config = dict(
    train_examples=203450,
    horizontal_flip=True,
    widths=[128, 256, 512],
    residual_init='scaled_by_depth',
    muon_scale='spectral',
    adamw_lr_other_params=0.0024,
    epochs=4.7,
    lr_schedule='cosine',
)
Rows from block 8, named by matrix and row number. Rows with one number belong to one channel. Each number is 128 + 24 x the weight over the matrix's rms, rounded and kept within 0 to 255. All counts start at 0. Numbers have three digits each.
# convs1: 3x3 conv (model.blocks.8.convs.1.weight, 64x64x3x3), inputs 0-21, a 3x3 kernel for each
# convs2: expand pointwise conv (model.blocks.8.convs.2.weight, 256x64x1x1, transposed), outputs 0-255
convs1.2:115141153127118103152096095151116122111127095153144126126136118125144116100119094134133127104131153099150138113118156123144139088104085128127159148110110134082137127155143142148146152167159090118105141099084112132154119111135112107137108109122108108108140128087127128117135131108088115103127145150124119121123119110130135135117119159137110095132064130130121098124112159116117113132120133104139148123117124149150128163098170100133113134114151120117170136111162100094090128140112138176158131121104124120096134115082139135143138108106125104114119099128124111108106071086139162119166131127094101134
convs2.2:164114141123110109156125100126154103134149154124134160090140107106132158069119131137125126053087160141123088100108133123135070151138092138117098094142102107118144102120109140117144137144144103139155134121142116132158113164104140110147135114123130122140124126159116117091097138155132127171133126133140145128137079106126125151164129167103107131148109156131127134155168133124138144148079154155110145191054140194130042127159111131137142118118147139135152152131143120137166104111113141124171124105141110107127139109111131141163138083134137126155149151113119164124129094109141109126124124124110140145128111127141142126139150122134101168149139114118131147110140183128087131123139129138117166153138115115091070113124128110081146071122122142198137136120120095096105142168133111
convs1.3:126171120133139132142163164126101089110063137131223255116108135127114147153147150139163116134128110100099126119129136096147119118089138146127133140090108119124149160144140131093131146128128137128140120101102114155127135100112142115082098125145135109116128151158098129165128123113154123115162130143119136107106136172157165122128118147130092092137128129152140112116154137095148087125129124135127132138144154144153111119139109109105130154102135129108099108105115111131144149129130133095127102118105117093149137167152138149140126136136121121189158118141111072096096212178152146119111123131150132152
convs2.3:120101169119089138087122149132133128111124120141104106134111131134120126119106199134116166137143132118124114101147145140165087123139142119098139145113098115107101131131151096119098155110139137137144213154125102105146194145090139145135099100128104139133133123107130128163153115132127137101103105134132109159113101117162149102101168117187103140111125071101116094092147171150149145096136072123157101098098092176111147143121154136170147097127123115098155111167102138137123131151136186145140094115144151136126109107107169173097126117132109148154118081165133131126137145131146084147094130132156147112092165132170151106114116098102164117123135128138144094172132077116126066127106135123124158112111155141117121114134132163121100150123095135115132154136100151196162101136113174
convs1.4:128145133125127142107084086131122142122114126119109110161146149143138132128117149119139159113097149133140120100141072102143073096103144135138112130118112119092117156147125106132160163092144139150109102140151103096110133153135163127137123163114107109127136123117141080075115138157104138115117097096160152160125100165118080107142134131178154158117136094107132138098095168164096132128142137135118130126168152080106133140110149144188110126100093113118123114148138094117137111130129113117122137136144132097126142116106113136151158119086148134078142095078131127118126151163125144113088121156176121146
convs2.4:121163118080121139150135154128131107136134169104123134160146130160124139167117103133143111160102125118128150094155104127119075117146129129141130162125134111137127142109169130165144138126100109086138111096155107147153117126141105116099086130047113107109115112173132101151134098121110112181133149111130146131113112124096113079137157137081122115106097152096108128126137112123130135123162117157091047092136089123152132148145127155159079105153123100113111103112115122161128153153160114098143149142102100143129132119110124144133105157106115180131142118136121151092184095130066141124147116119104122112131093143152148117157121151164108139126117118147107105112106134158142140092175149121097104129124117140134137150143078137110129165112139154105143109129141122134161152151138149
convs1.5:154185134140156145116128152148088108126106130093059095088085163107133150099148150149148115168147135136112108139175127147170164146152182120137168112147180143156172097104096098130099111109111102112132113146134111096132108135122111138145122104099075142175102133223086172201163133145108115131117076108099103152108167115108130073105102136142126148112119137136154119147154137139170166141125095133135123121137101091128146117122162109148150140164138125150086136138117142120135130096167133096165122109112124137101097083078138139137129149156123119164123105088105137088092090076125104133111138148113142124
convs2.5:128112100114152142107135099139113138185157119130143151092107138150156180129111128103133134115147123130154153065139124113096145174138126141104126103127134151114142153151115116113079132112152132095145157117114114141167161108139141103105116186087163100146113172148151138082127149129126141143153129109126132100112114131090130135146110135046148123115113138150116158153134094109162138130152167102153107099096114119113139127109137132094120106132132127120060129099114139100102119121121098137088131142185144120154117150140146101115123175174105078130147126121196151131103110113133120145165115122140112130122077115121073138118129076107159130118119126148133151176115108115139140111158120103119130105130131146143166128130097107145137116129152089116067070068102126090100137106129185
convs1.6:112156172154134122138150093126134156142082137130081094106104138145107123141168132149120108120150130141074172114091148120118145137153137111137104172133083148098106152141122128156087156106123133130132124141124152144100145122107130130156144133147144118124191132063223131060135088128155086130143126076116151112159140076116116091103124131140107134160147139111127154098120120102100162151140146134122171136109136142104146088118176131098169108097122115107187131135165163117132148108108121085099123103130138091120164137091118126136108125164174121140102078093124097200116156131095122127123151144111115125
convs2.6:134165135129110107125146174094118136128130085127092144148132135126158125147119066115133117164102122121112141097128114133118171118108109137090137130100169164109121119134143111118135110150113124131095141103130142115113138071133160127193107101168107137112127179079124139130147164159093140140134150135119148151151071114096103128143117144149181155145119138111127130113137132135114135154077113158092172069173099108085119126161138140148147141106109128131108114160102128172150100137141127131053130123136139131106117096120153139144155077078149094123160159125140111099157197104134125088190136110114127114162130117160127153152189179084121141096136131144112130084131119143146135104115154107165122120099130110160096104172118164141146175119114141100134131141118132154137083162102092
convs1.7:128148133129123090104112086140136117148122091120116132145130142110134152126134100127095099153108130127142183121120149100118128162085076117107124121117112118104144165167140112132155130076093155149100120111109145076087141132132160124171135132134156109127131088130117082123127146121118142119132107092157161128127127129129149144145135154127110139127140140095124111111129152136143146097102113118105129122161150102125118147155077116129170148135140123118128117137127167154086118115107108094185126137125153127086123121113135147108172126101105111123138170119124113074109083075112160135177146077128107110
convs2.7:138112121093090162117186072131158097126188126138159141100121131123142142114119123162121172124105115120098103119098132140102107123145079131091142071180101089119133109144147118129131212186118081121144119127125136149128138086118122113098124133105144169133136159162152128126112110154136120157094157148131135129071111036134141089127104134113103146061131146153110148096139108094128133131119126152125084116077157147088176145138114174101131149134142117105148141100126126162131087153175094114114150111160146145108084130162159130107120109117139160141127115117115146158113116100170096148121137132102115113110127170149092112109171123143116144139124141160127110109114156134108145148110125138157120121154156122122112163127125137131137177143127181119122146117113111145151120162122117
convs1.8:106159152144133088142108118131123129148124141155126108109101132090096129131137179122125140132117121161119121097127142091108158138173152158166155123162122071073111151134098139154132143169103142139126142120128121113099149136146140138130134087099139162145101121116087080130123109135132117124108123115107094121133123125132161165120149113170171121083059085116161143134156110136120130136139115130143131117111130095123131134114163147170150152129124134152125096060103138155126147141102134095114145108116158140142154146138111130159128142138138148129101108119121135124101099101088084147086106133139161156
convs2.8:150102112133120125094143133120113140119137090137112095151148145125131133124152093123134110137134126138158146113140108137140139127129109134103105151087122128131111122110118131140144122126118161089099121145095101131126123091117116117073143123178086101100116125090106158141103131110118142123133137114087116157190127140118090119162091111154170087155132115097114108109113142169105126091114131137143143112151157115142126123164122142089225111124088107134135112098117106115100168162093150136136173125070147151122117113118157132136133173159128125122146123095122099109111131110124124151124138165168138147108124115130136121103120165162119095100147144163119111124128143124127156123115142181160109082140093121135125140177093128121115163158138117115139209121121106140112098166131172
convs1.9:110106158125076087119114099114132132109084091152127108149164150148112107148125114155153158131136134127102120089076143178127064146198116159129117130135137134127108120101141163153111152140114122110123168131099148158127127127110111114138150088121155128112164118091167123102096113174138111063142132133132186119129091097104116132179177080113126126136120085161088068137108115127111147144143108106136177138095110161142091102147167089083143110123115139129138114135161131091112139129093165154128120136153117061118147091103147136150135122135143137108103158172116093127122129135134124143102122132096116168
convs2.9:133145131161152118157130137109176173144136155134085166160118127137134127040121104088129127135111141128128116126131148137128141140119153124083133104073147134099117097117166117067110134132146153101084118122127142131120129106094139135140154128178148113129112129087140132117123144072127148110129142153102165159151090107116086155119115124118142119130134130140104125140107127145155078119062110123113231130136109108117117088114127125143119158129122129125219077166146124146151063149117143165062115132118114129154123137125120118133129092108148123140150086154110137129149146143120120146164122110120158122167121112123128143171154124143096168111128120119122168128121111133148106118150184139108136099108096129153101087140152079088163115111097104171129109112138141142105104107123133
convs1.10:112128171095105212159136133158114114148120104182206136151141135124143123119147104127155124145155091144153135154125120143135111148165109139109125144088094143163097133129124119144094123148146114128141106107188135071139109137164132102160117108054070084186107104194113187162147139145134119089122170111114134152100108195124058148111153166109108161143121091096123101115115136160141171127135111125138100129139106118133114112157131122095156135128185129081162167159097112141152144107156121153146134122129147143093159178123134125134121104120143148112124110103147069063177132071124111114152147137129114127
convs2.10:125081121155135138126130200143173104124114104118139121123119112208177174157130112146102163134170106147139137126118128123180187121114169126112123144096113133108118170179136105174150168121129125130154136092120099123121124096211115179115129172105113164135092160135146146136129093202141112101110152149106098146104143128131152120128114149189118101149122120126151102132141126136108123100129104133111115137106140136119143167141115131151136131157091108123131095124167105136095161129120135087124129130120121103175126158168165122131131146135100170134143103160118138146123103114080167109107114128108145094158129117124151137106113121080141114136133164099111147120172092115105120136126100145127123143150117153147113173115105119103107088149129164149106106117123131143144128127103174
convs1.11:114130086143107104148138132113133121106119175143061141136129145159154143095143156121124118131128102132100048132133130121126090133128132115098118127175165115090148141116123108165125121103173132124066094129156144132183132137138112131143115123115116120120151146177098135122143107078086117106114095176134134118120115194140110135096115086118107151135132153108162138100118153158131097081130169135094137112146091131121166154086123155156043154130085108120156116119135107085057112126135107091130147146139105103177108069137123140143118083102143182100137127127099146138139135132146155115101140104124105108
convs2.11:110088136087125101138151090155142125113141126109152145096131126124145143124132122122108107118159115163137132125159147098173063127113139148164101122101160094122128116119198187143132110145095114107179114114088152137147138196103128127111136116085146116123122136190136098135088114144109072171144156100114116131104136145117127126102122090104126133109117099140107156132123149132119091120119120118121140126133137117177153124116138133140124150136144097123135168166137123128145130132151121114128103145163126127131172110122130134125118136113091111123147157148162124129101144094054136113131086127133192117142127118131107138130117103120150135129113134124158180109122130154118111137146139127135121116097135101133121147100142127142133106121119110090110151139133085118113160127135115
convs1.12:132116105119092110135124091143132135091114179139086106163093095139143146146123144148141120159084132104160106119115111152107116109179135123121106110144160118119088169143161182147096121140122134094131088141158091106148132143160116138153114101137159115096125124138101154167127118108119135143123137134175135120105122119132105132103139085089137141087108106112150166126109121134141142131135108112114130136131134131160166153089078129128138132167165119140183133110119106145112125138100127105114114119100091142173144125146131138125145102094137178158170175182138140166146106112104132130174105095130132117
convs2.12:131127159150173141139097147175102137127145136164091127125119119114136131159122177116129137071139123148114101104120156130149114133108142133128133152109102128139121173132176158144113125143134130160130152086121117091114142114122144128147117145099107127116120125119136105132110145120103137092134115162131116151161119085128157121125113120159107176099134121112145116125135165090143124091134122151104146167116152105132108129118159114126168096162138123134148127102131097118142129124103185124138087154120102104110142116120132117128146098142123147134120136121130110161125140126088116148132130152134139108143126137131125174119128159127120174111123122124132136134112145139142134155141135151121118124110117139118146167156133155112113144132126133159111171140130156157186118133139140
convs1.13:127160142134126157129148128119167162112143176103083098121116113118155137124144134138114145080079152131101122136157140082131125098103114144131108139118141162144140110120096134144119121106101142088103148161085115144073135129160146129149161157126129125158103120156079142157116139157095112183102123127119126129134133109147141124132123108148161157132166146142126110122149108130134153132118108123119148114110125159134142132096122133144105140155167152102147156149128131150167126094179123117128127134112103102137124105121118144161106095146111097098095152165129160151152112096147133141138149137142152135
convs2.13:090148111113114154146117126104204148152133153139141157126131130063137150155133128113144134112146098149120157132169166107119155174163112126170097125117078106136166102141119118140106125171157147094109156125119108153148175129177165101122120139139145171133142132165168138127196116104141178114174150158109137112128135112125143111095114152126137103112118134139119174104114125152121130153113148119088112127103115129114065143111162132101161078126160161141088080173110127146114128104117137137163174135147142160186109130147137124148157135129175111147112125130178111138115090127133130093126139120146126166163125124138148150143128080128097136118142096125124117140151128140104195132122135135140121123177183173132116109158137109179170095128166108135134128124151105126112144110127154
convs1.14:143145120093134170097133177169140145126100120136100145126131152141122096164112128111108134110116137146155212127140128112127152116122174099110138086125114147126122119120115127120133175145127112103117134153119136127096118127162133149150129122125095130139090093133166139204123151124156134177101115079118120151164121074160101070118082113140147118134128110142090096119123106132144178140106137152157124140151135121094110144118119114159145109112110092122117128140140099110121132127171120143137149132149128107117110098126133150107111140140081116157135112106073091077121136129128137146139120117159156116
convs2.14:106104134094123113119132108125087155155159149156097122092142132161112136131163152130142109079093135104110171127124152110093151148142166123123128163108138133143123153119080099139158129131107133098151175126168094113114150101124147147136092152159093116148103095111135190118141127067128131134160138157148169109095093121138100111094127142128108137157121161116159137116093155118141147149134181162094107150119128134083119141092143156141110100115153131119140094141125123164172126089076108127091140126101114116168114149133081104126142129132142133142100163151168164112196135144121091128113124130123124119096121147128165121168137094106111153148108086102120124177132111147140125099150122122124112098163167148148137094115147133126116121087140143129109129137087145139089134086127159
convs1.15:113085144134115139116151160121137162101118153042100135107162129107108111170124115130139161153152165134127129144140150166118133112097097116137117115117135124126148141103112121103108153180143128106089123127113125149212128138146146142103130073138133169143170121090183117107132133161142108125095120137083150170149128155089091168106113131104151152134127170080097133116148125132140097129137163101154121154118146153124141141136142120124106166108137148116151078060142118118146100117125114175155117108130109125138103139151147095139147144143109104115118087104149113147083048145155156125162122110117126115
convs2.15:124137180123144134161144066139217125139126154175167162097129126088107108077128101133103132122140108161165130117121141139107072148151146116116135140116116129115120123113108098124160084123122098171161116097155107134113113173124122134116131141200132151132129135155107133113108132132135131119115131121133114111125173165128166159134076137116083093116121135108169102140134128141123158115128111137125100136125117106134134135106128106161089113111155137146146191106154152138117109108107153110155139113161132130116147148133094134119145114085134108111121079133144166121151092139102157088133147123122114142139136075135144136144120120113137088131148143104142137136102136104125122154120118136097157097142097134127113148129148122146117095086137124134107084135141118149085173128125125
convs1.16:122123132106117098148169149137124068117131169125104197133141156120114111126108124149111139115141095109132099133133173119101164135120059154116138117150100143166161103093124106124182129113155082097137087083156109133128121127097131118103110146122125111173098097096121165106123146131112113141136100133098141153126078085137094108107105124125148082101156154110152122166150106161130086153144137141153139132121158150129119155161081116151111136129100114158098106170179139111119133151184121123122120136092095120139146130225168117105136113108137173146082034034077119123080137173152109114170120076146123085
convs2.16:118124143121101132129100170143083148143099142084140112105166125149136130213119099163097169114159120121137114104127103134162151109077123113149137126118119146117113138123163126148153125123162135095143125109114085154124170163135144137158105118182103149142134101134113139112147141127119143073146142144090118161168149129103124096141087149156112139091186075148149114146136146146155146101159111117128086150117145050124087144111138131140096156127111133120054103117098120098132128116055120136136126123094086087100136150116130173108134120079136144178080185158124112130180117142137170132118158121110109107138162131146160133110174163115139148130127118117130115083122142144146144138099072104129156124128141149138199129122161173122104090106136092176152132137083177176152115107125131
convs1.17:127122113124147112122135128153180139166165143107102135147111120120108115098090122128139149138151183111084138133128149109141131132120128138140124124178149066113175134137102122139130105100123112127124127141099152104105165143107159149146149127143149075087130142082095144144124124111186102186157158166135091143132167138109149161127140152123137136144154124102132149114133129104113096149144150106115135142123115134137129122146146115102127108162141134149172134171126111112075127152131158177156135114112168179153108102126138109114132124139143131110169223156135206148088089088116122128112135126118100104
convs2.17:144114165122081133137127206135122155162160121115152135132117147155133135172120153114122107145121117129144100117108108122098164081164098145103124106134116126105114089106077141103098119110177120170185113117126154120140183112140159126163134135158156138132128131154171148115162144100136130172133125099144106204048100137126133161131160118105121152118133127170095117124119063109137153113163124125126129131186159150104131159118178111141095146077121100129119151177159143134127137134115148149102133155102161081102136152135132088103124089183153068144117210138106129134168120130115122143120128094138136157128092125155100152142129135182141130134136117131152150092090130111085134082097135143122144174116107132144066131141088127112145153150175090134153094092137134170170130126161117
convs1.18:162145161170137094156096104104075100151155122160181173115118106111109140147144128104148110141150129116128124148170147131095166115079094127128152136111090161125096085102145139095115086143112113176163133126132074149137115137116109107097137138142085127124084103114121119107118089111078080155115161162105055110114122129134189158129128117073118074112144108130154161174128098107099103144153116122190124114078115148122095128147101129108120131148141116096099139135150121135135129120175129140143102073108104157104136169175150152131155140126136113134092116126128093067096102097147115127172135088140142085
convs2.18:123103116151105114120104109135096095148126118121094150141141118145118141166138097124116137090125117112119112136131143135115132120088110123126152146117074137105094131155108091118131104104127147153166168102178128088106146145121094146108173109171102128089121147152127147106145130169134111092118104140108139134097154137147132148122096106145150131110144122150106101142115101113159160144130129120099121161123133125141147113125098118106137133066091143140092179138108120096115126120114109113157169099116144106083109112146101072127113155147188097162111114145132129138115101151172150128126173104111115098132118098124112136119120110078177140135136132112133118069140138113144076144103106161105129136142134115095154127133151085107145125154099147164149127168116134127109134089118111
convs1.19:113176146105116171109107138135148119138179116141144099119123105115152127187136110145130139136115137146180182077144160075106245087137157119086105126107119167142147130162133140138108099130096090108126114103156113110133155121158159157132129124144107095106148095118174093122139121087176131111162160071138084118186120072186158072095104121114130101110087110137170178099120148087116164153133115120153094149133124134124131135149072098110160144148137150114178112099161148117080190135081175145124131127077138164114164159101142136145144145138114127187070117129097156200075108140077086146108125124099129146
convs2.19:117136121120107154104144142143164155117161091124120126119143119176116150143114135098114119091104158169137147128108119121118146138137113115107140128166131144150122119118075086126115121121122140138128163153087146129097088091106117088182104134177103112096156150078108158110169161146120094111125142106127135162196104118134146124148142131150132128123138151136133120126121117121098116184101110111173120160140142158089143124153129167157111122118171122087120138091099107119167153111126079162162108087123125166109093119096133144157135096078124125144117142106151143104133159121183115135144105126121130145102129132127085144151151170116164159116114120128120115139119139147136105110127093123169099151091117080105096097134150134086171156092139124100185114146117144159160121176126151
convs1.20:114121138135133151117136178126134124139108131160145130128134146147110141112120131110137140131128118099096105137130128121137140116113158119140113112131113139157129094109092117127094116125094143123154116130120117151143123133136133141125122126113121134131117144129146154160119120140109117157109126145150164166131166188119161150120116113113118090110133097154156160196159167134159174126114104120126113111116088111122102133124141137138125145135143153130129154162153126139155145148140152131140146174146162152191151155148095115122119146150132145173135119133157153126180202151110119117116136141111104135
convs2.20:099110141158121149163146201122164110205131104127124133156094115112142158089136138116117149101132129107175087108136152135156154185113158105114147180134127135091138128141085077139165121109167097121127142101156121151153133116138144144175128134117080150126145117101126149135131133141136144117111191125064159121085125097175110120176109130119093160138140151098153129127115144142186123102137133095124141135103153164142132118171121120149113125074117128136140119132125141130121077140123167128116135094095147134184123150174117119095129126094095128109072091130124132106107110127084120093144111108134129089151106119112168102127147110126116117151068131110125153161155129126133132121141154144123130201133160130119117102139129102118073094120149167112127125127118131114120134142110117
convs1.21:163162104117127087112123120104137179139164098143088070089126152128124162149142133166092135152170113149133095121115103122110114130108127114156149112124142126106107129126115149141115135136132138116103157112095155210112123104127073114155102121174113146140072096199112093147110132190127114153139132072092099104160115122162169168117130130066093139084109165137083068163139076111158168135124127066135132095116146145138106127135112122129156126111164138128137123135107131139133130128072138125128103138153103143146144117084162155108135148129127087098143140172140131098115108069150145129171131089141135133
convs2.21:125070149139130091123120143125179153121163114133125152163156132111163154129107146165127144113131148118103107119118135123183077135137121122105121094095087129134134116119062108082142101116086182122156126158127120189107165147145110093105188129175139137156134068145168150082082142125109082136131147137116182100104160118160142156131110111147151120096121112123114114107139144132129124089143122077120148114167156119166116139104120123110107153099140154091122142128113124117122124092064104099121115147172166121147133090150148163128157122176090092093147070144125131166084157136177148129124166128167114155185099142131163124159113133126137136129132149117109170142143148147108124138134149127138124092182195105110145105127172121150146104129127131137098099119113123127128123089120139
convs1.22:108124127141124186137110131112178162095143115083073114144138121150128089121103096104097109103110148112146151085120143150100131167149099132109100123156118116124145139144131125143123121131158113115124138152110138109118131168174098105123093105114146105119149112126094119142160166145129151106131110100159158134151160122110090142117147127152144135111092088118101107116130151148163148117133131108110132113089136125131109112115130127142179140149182100116128128143111156146146137127139105083107109166132095144124106114131135152144117120170079104136137196222074112136059054077099118104170154080112158168
convs2.22:139148102133135130120122079175094173158158160135114158121115113127156128153146121105149095113111105177123157123134133125119125127153086125139097117134130125154187124132168158110146136144140073176129128104128139102124152103158160183082089112143140123114114120095130097129169092140111120109161127145129107139160109104102108126118129131188133123106117135136151145119145138090123089167133077172126151133095108096093108123137145110096133120134128102120102167099149111159137135109098088174123170142143142085157129111130099136135132116099162113163144144107147153153140102096112097157123130139106119135099154166135126147108156119134141150124139130128160088097114148135136126119133155122129110127101136139101098113112152083116165128129143163137101088066142153101136101141127121
convs1.23:127136114133135131143151118124107126096131098089137117134103116120151110102113110081113133129152204102132148115124147118111133166149125127104140167133120104118107143141144155141104115108136165132115166122120114113137147131138126136126157128135139102110128104125132110114163158141116129113105133101107129097136166118104134125177135150182147124156114121095126128131125136135146144142146134135142145121136115112098119136123145136155168134098120099105114138131135136139159120119129137121111135107126125118134108146162118093111110120161125149157111121159128144118123127119080115065154133153111152174
convs2.23:124148108138131119108128152125130121134134125179109183135120115107114169131129102154126126119114100120094151106147126118147125130145085129144107081146096145128165086115078150132089146142157132115099130084142150136155132129078141132132108153100119115124142090111138097125150131162109125112134144121128135153074110170140122157154145132142124137128113135115135132145131122135148154103108081138151135115121105146116107126117124123120178133150147114147112121132110130175112144167124148153140123114114132138114084109144131133125097122110155102174170099107130148114122130125127114099081135134120121113087101145123103114079078108117122124134106107135168075139131160145147101119107159131101129106125129147105102142147137141108132173120121158108100113150142133134136085156141098
convs1.24:150122152158147141140122108122184133101149118106111120134154115078137102096047116139148144124131093157158100130130125158145105117115086088148126119166163109121129101125138116125114126160161089114097138146147154169142127158127125156138109117102103153135072158125098022068146163126128132135122100129141164119102137103099094090102146129179149189129181148157133144129115149126094089158095113149120122129129140131106129146143099139148115121171159129170159102094107108118101128139145132185148139166145129156110138129139119100136152138122137130119133162114128166117106108131138136156117115130125128146
convs2.24:197114102130121142125108154127155096128071124096184133098143134142134154112133131092131154117134112164147133094141091130160137128159146144118105084160130128166154119104160160183145131136135100141157132156084131137146098115190119109165160132147114133121128147121135097105136141127161133140136179135167098099173150119161120136137134125126127150118126114155124133136144134129096149124095252126160126131140168106108114169109126144128130138141103171143166124107143103091112164133129118154146113104159118117059139133159104118128100180081154132115152116131094192145144113126162105128093146160117103160124116094105117136135168126178124129147160127130134163078123134111126143119156148163119160137160194083113138138131140141194161092131133111150171088100159084125111127110140114
convs1.25:191168118148106157131108076156162126140066079126099145114150152139118116111102107089113106152160095129139086120092139121105154143115135145154156134137119097083138125103104107132122138153151145124140085103168161151141126156131151111092105109095073107147118119148139127146125137142130139091146111128106128160125080147120114116120157130128121116113125081141133111135124108125131117117144112140124094137096104119111129112151150126144097158194131157123120128118151126125114141130127113142156146150101141085055140114122156108106128154140151132098166227113167077059089060082124110128099151144120144126
convs2.25:171117155121108102113124150156169166102160135124116111151126143157183178130153109151117113176150117198170129101155155149147132113144171120070145110125138115094132153139120087144193110095129125110126117153139171130107158144174112164167129130127128126132106125174140116129141133139097102139135097123123107108134127131076146110149140135126152118117138120107142104087120137142105120130119119117137119117168166134126159134151112118120145167121118107090126109077134112106079125146136126112109139129106124137119110123120157093099144156203060146139140143146140122127145139122132153116122134138161122142119147086144151129119110154105147103111135131140123122084144110129102082132132157158134144148121128106153110150096112093117096089163190110130188123107111143115126099127124129
convs1.26:109074123122084105172137132079107106091151116148150140125168154128133136141116104121114108136160172167132114141119115196119099176138076124138118125155129102123128133124124167130103149151155104144130138126089106117141142155127139151117139124122132166137149139103179153103125107139141131118174180115141171126138140112123130116148112102124126095149110124105110113125124096167133146146117123100148141140091104116109122103151186122149142142128109165147121148136118102090098118137145145175143101106125098123130133128115111102135121115160171166142153116107126116089132081068092132126133139102102154169
convs2.26:150191161168114104149125154153142158158079155100148141125113126135164114135115135157149124130114091121151179097145131127125123093164152122162096095154123158129131116120098145098102161123132162107117127111111160126182115133133160181103142111207124138150141082133084102094094118132143118102124104114116179172112108178135137149139164107105128139159121128137149132099113127109136106137105135131118167111143123091151122123150129141130155175059114131130154149166109133109076148150069089148126142078125163140130152125131138117125104103095150031130124079134120167135141119129090122088136136132138140136128097099123106096070080128110145105106126119116175138127123118148160145112147157153118164137136144144134132124109111089101106137173109119068124090137122151134120079128158104
convs1.27:155137146087107145136149090122120113139087144160147113145113122129140119151178098100093094141135152085108180137131106125129082112131149143116130128108130145153152149106099161114105125127167132143130101122129085054132126136136121155153156112083124101136096116094121128092116103100172079086116156122121136148116158133119091101111119167116117224143117077129149152096123148103124130101117125132140151159114125116115174136150197138109109135134126153156128150122105140124116133107114135136169141140150144133124144133107090110170132137149164146122132113090131095115160107101114129109093118116113095134
convs2.27:130129133119151109122132168112137113107119186105131147112082114120133130154112116121129165162134095103098121136122122112112125163147158113086101127105153117107117132165146144150106113145086115133106171114124130075139084144113117171113102104114156155148118201120121113145130134167150126179108115131149110123107118111169161131124092146137129119140110116106121142109162140138144145126132135104108150132139107138145139154156109108095130088160083130136126110132119117143140051128144141106116136100133076139170174103128120111139143146110086116077169079102104161099147107118099121107145069115115166117106125120110113128095157131124106126106150123127141145148162121111125170136138147126098143114127144157142104199095069104125116109100122166102114099127125123132116126157093132
convs1.28:168149129116122132103086098130136147136105108156158132124098124132177125143134135084117145072135182144141095169158179137114150134138108109080127105150143122152158148159137134116155104111116114113098142143108109105104118130143124151129176142113130101185122123144122138128112138092168134081117173133094098121136165122151099136152106114128146129106116156137084116125142193151139121133121139114146157123112137110094119107117184124146128119119096098137097129153126085097136152142110142137134147144140133112112135126137174142161103144188137164132095127128097100131129122115133107076139146134118124085
convs2.28:086100169135094129120125141127089113123098144143176136104094130154122137138151107133139104142169138114125142141142140117139140127184162119133095134145123169127109138119151083120123148090149156113146146148128130117144132171109152131124122125142144110102112125133141108104131120105137139137141162105114142124111124140114163122096152110080151122128131140140144164116113094143124124151138114113114144088150126161087098132111107099170153120132132112100054107176099134110099148141157166158107147118146103123105162128128119078117118153134152123110152111162136127107112099120146115131131144113131112134110134095126118111111073134095147085122095151090172108136139127124146106138143104105141126107105139131179118101137110131092100130124109106085144135157084165113120117093157141
convs1.29:134142137129112169181114120125178143108118123121127116103141160145146150162119089118151126143108082109100119115102131152142164170129126130119085118117090121138185117126142113131111119125100136117131119150113167165094097098128124118109126126129142159138142105091183122107138136159123146134126157137147131121129133090123099110124114108121113129170178126124125110139139181169095109122150128132134140109140148096152142138149109132084105120100088125107072135129123138143162117132099107132128166175169102110150112114096146166158146118138142085111136113135121086077144107134109143155154155132155080079
convs2.29:130123122150102132133120169093101110120157138120109137135122125151150121127106081128142131107128135109119090103147108128139117131111149116099210115113123131094159107111097117132164129170079142109124148123115182140098131183147132127136139137119134108127112133168156118113150108116118108132103147121143170161099111105104094156094161130073133138120108156147132153129108113119113117156140154115134116117098136134137166099121106165116132142141136150099129129162134150150148090094126176121121117139094152125156116137132120108120110107109150123103137126146141149130145111121104115110122147104125109106124148100105117117137145098140123164144156135125086136111140134140185111124116132114132097076078110101128141105143144141094167189123146102086102145114132142133093141182134105
convs1.30:098112079108150120161116109084128177156099122187131120116119108123131131123111073135120077161166104104106124177105019136147099150179146100136170133087137166135135109164124097132171103146181132149175138126121111116101099135155126107112119087102099113108136101125132103110120090102135087114198165086145135154155137107100143117092090130149142122138143150116125116154186091074119151119091121137144099119132120144124125136175101065084103116122156114095087140165086083120160152115105153128084101117191165125119133116123123088096139157118117138122129148111149136118159137110141125093132148131099120144
convs2.30:116118102175115100113140171139106127122115109146125126125122138101133131155096130139132121195166170154132133130160140129149106130140175120142124074119156161137126085118102121152126105125144164088123104095137125145206143168116103185114143162145107104089118159129129115118081062144129120069096139112107150100162164112116140165136132129130171129159135107117142123143152128113114078127090119131122154108139134132140172132162138115109134152150119146111139140160108102106100124165137149097132172111180117122141144098119123169109112113112127128118143163091110116125116126139142114155130113127182170116130165163128080107233090173126194140130113135115151120132141142131101104177125134154149130130129102149150199102100129082125110175178127096084126138113129139129150097141137129
convs1.31:148142150127087150145140158150142145142120165106100150138144155112104161103144196129152142163145085142091084115119138125136131154145165147113092160130126128090145108116101116133113101109121127133123151148114129134120113134133131143136144161131096134145107098187104109202122111147110117135121127116131112156123114138160157133140110083144124122114129126132144168093134187140136181146123098137110126130103116130118119131146126130092097112126128142142134140161116124098143115121178108118147131133136130121145115152163099094111121109120132130112139147081131133112105134086137139095155141079137128079
convs2.31:154076117110109123149107142142143136197130155122155141165123138178121142168124110166116136151158132133120089090140145138149121144140170136144119137142119128134125130111124110165113146104170164103151138099128102101134155140118128114121141129135115137114110133218150123134121167119098156120110158123090146145120114086181180120106092127155108129109156107149070124109113148134167129157132117143103112176136142122116092139084131090129080056092130111142138110150152134122125109114111167136096139119136124123178137138140165136105140145140149122132133129153158116130124142139101137135108115124132136133109145143150153107110121125145191122124110119122121130090141132119137135145143084124080112102109115113118145147115149152098149115159127114119117142120119124166157155107131201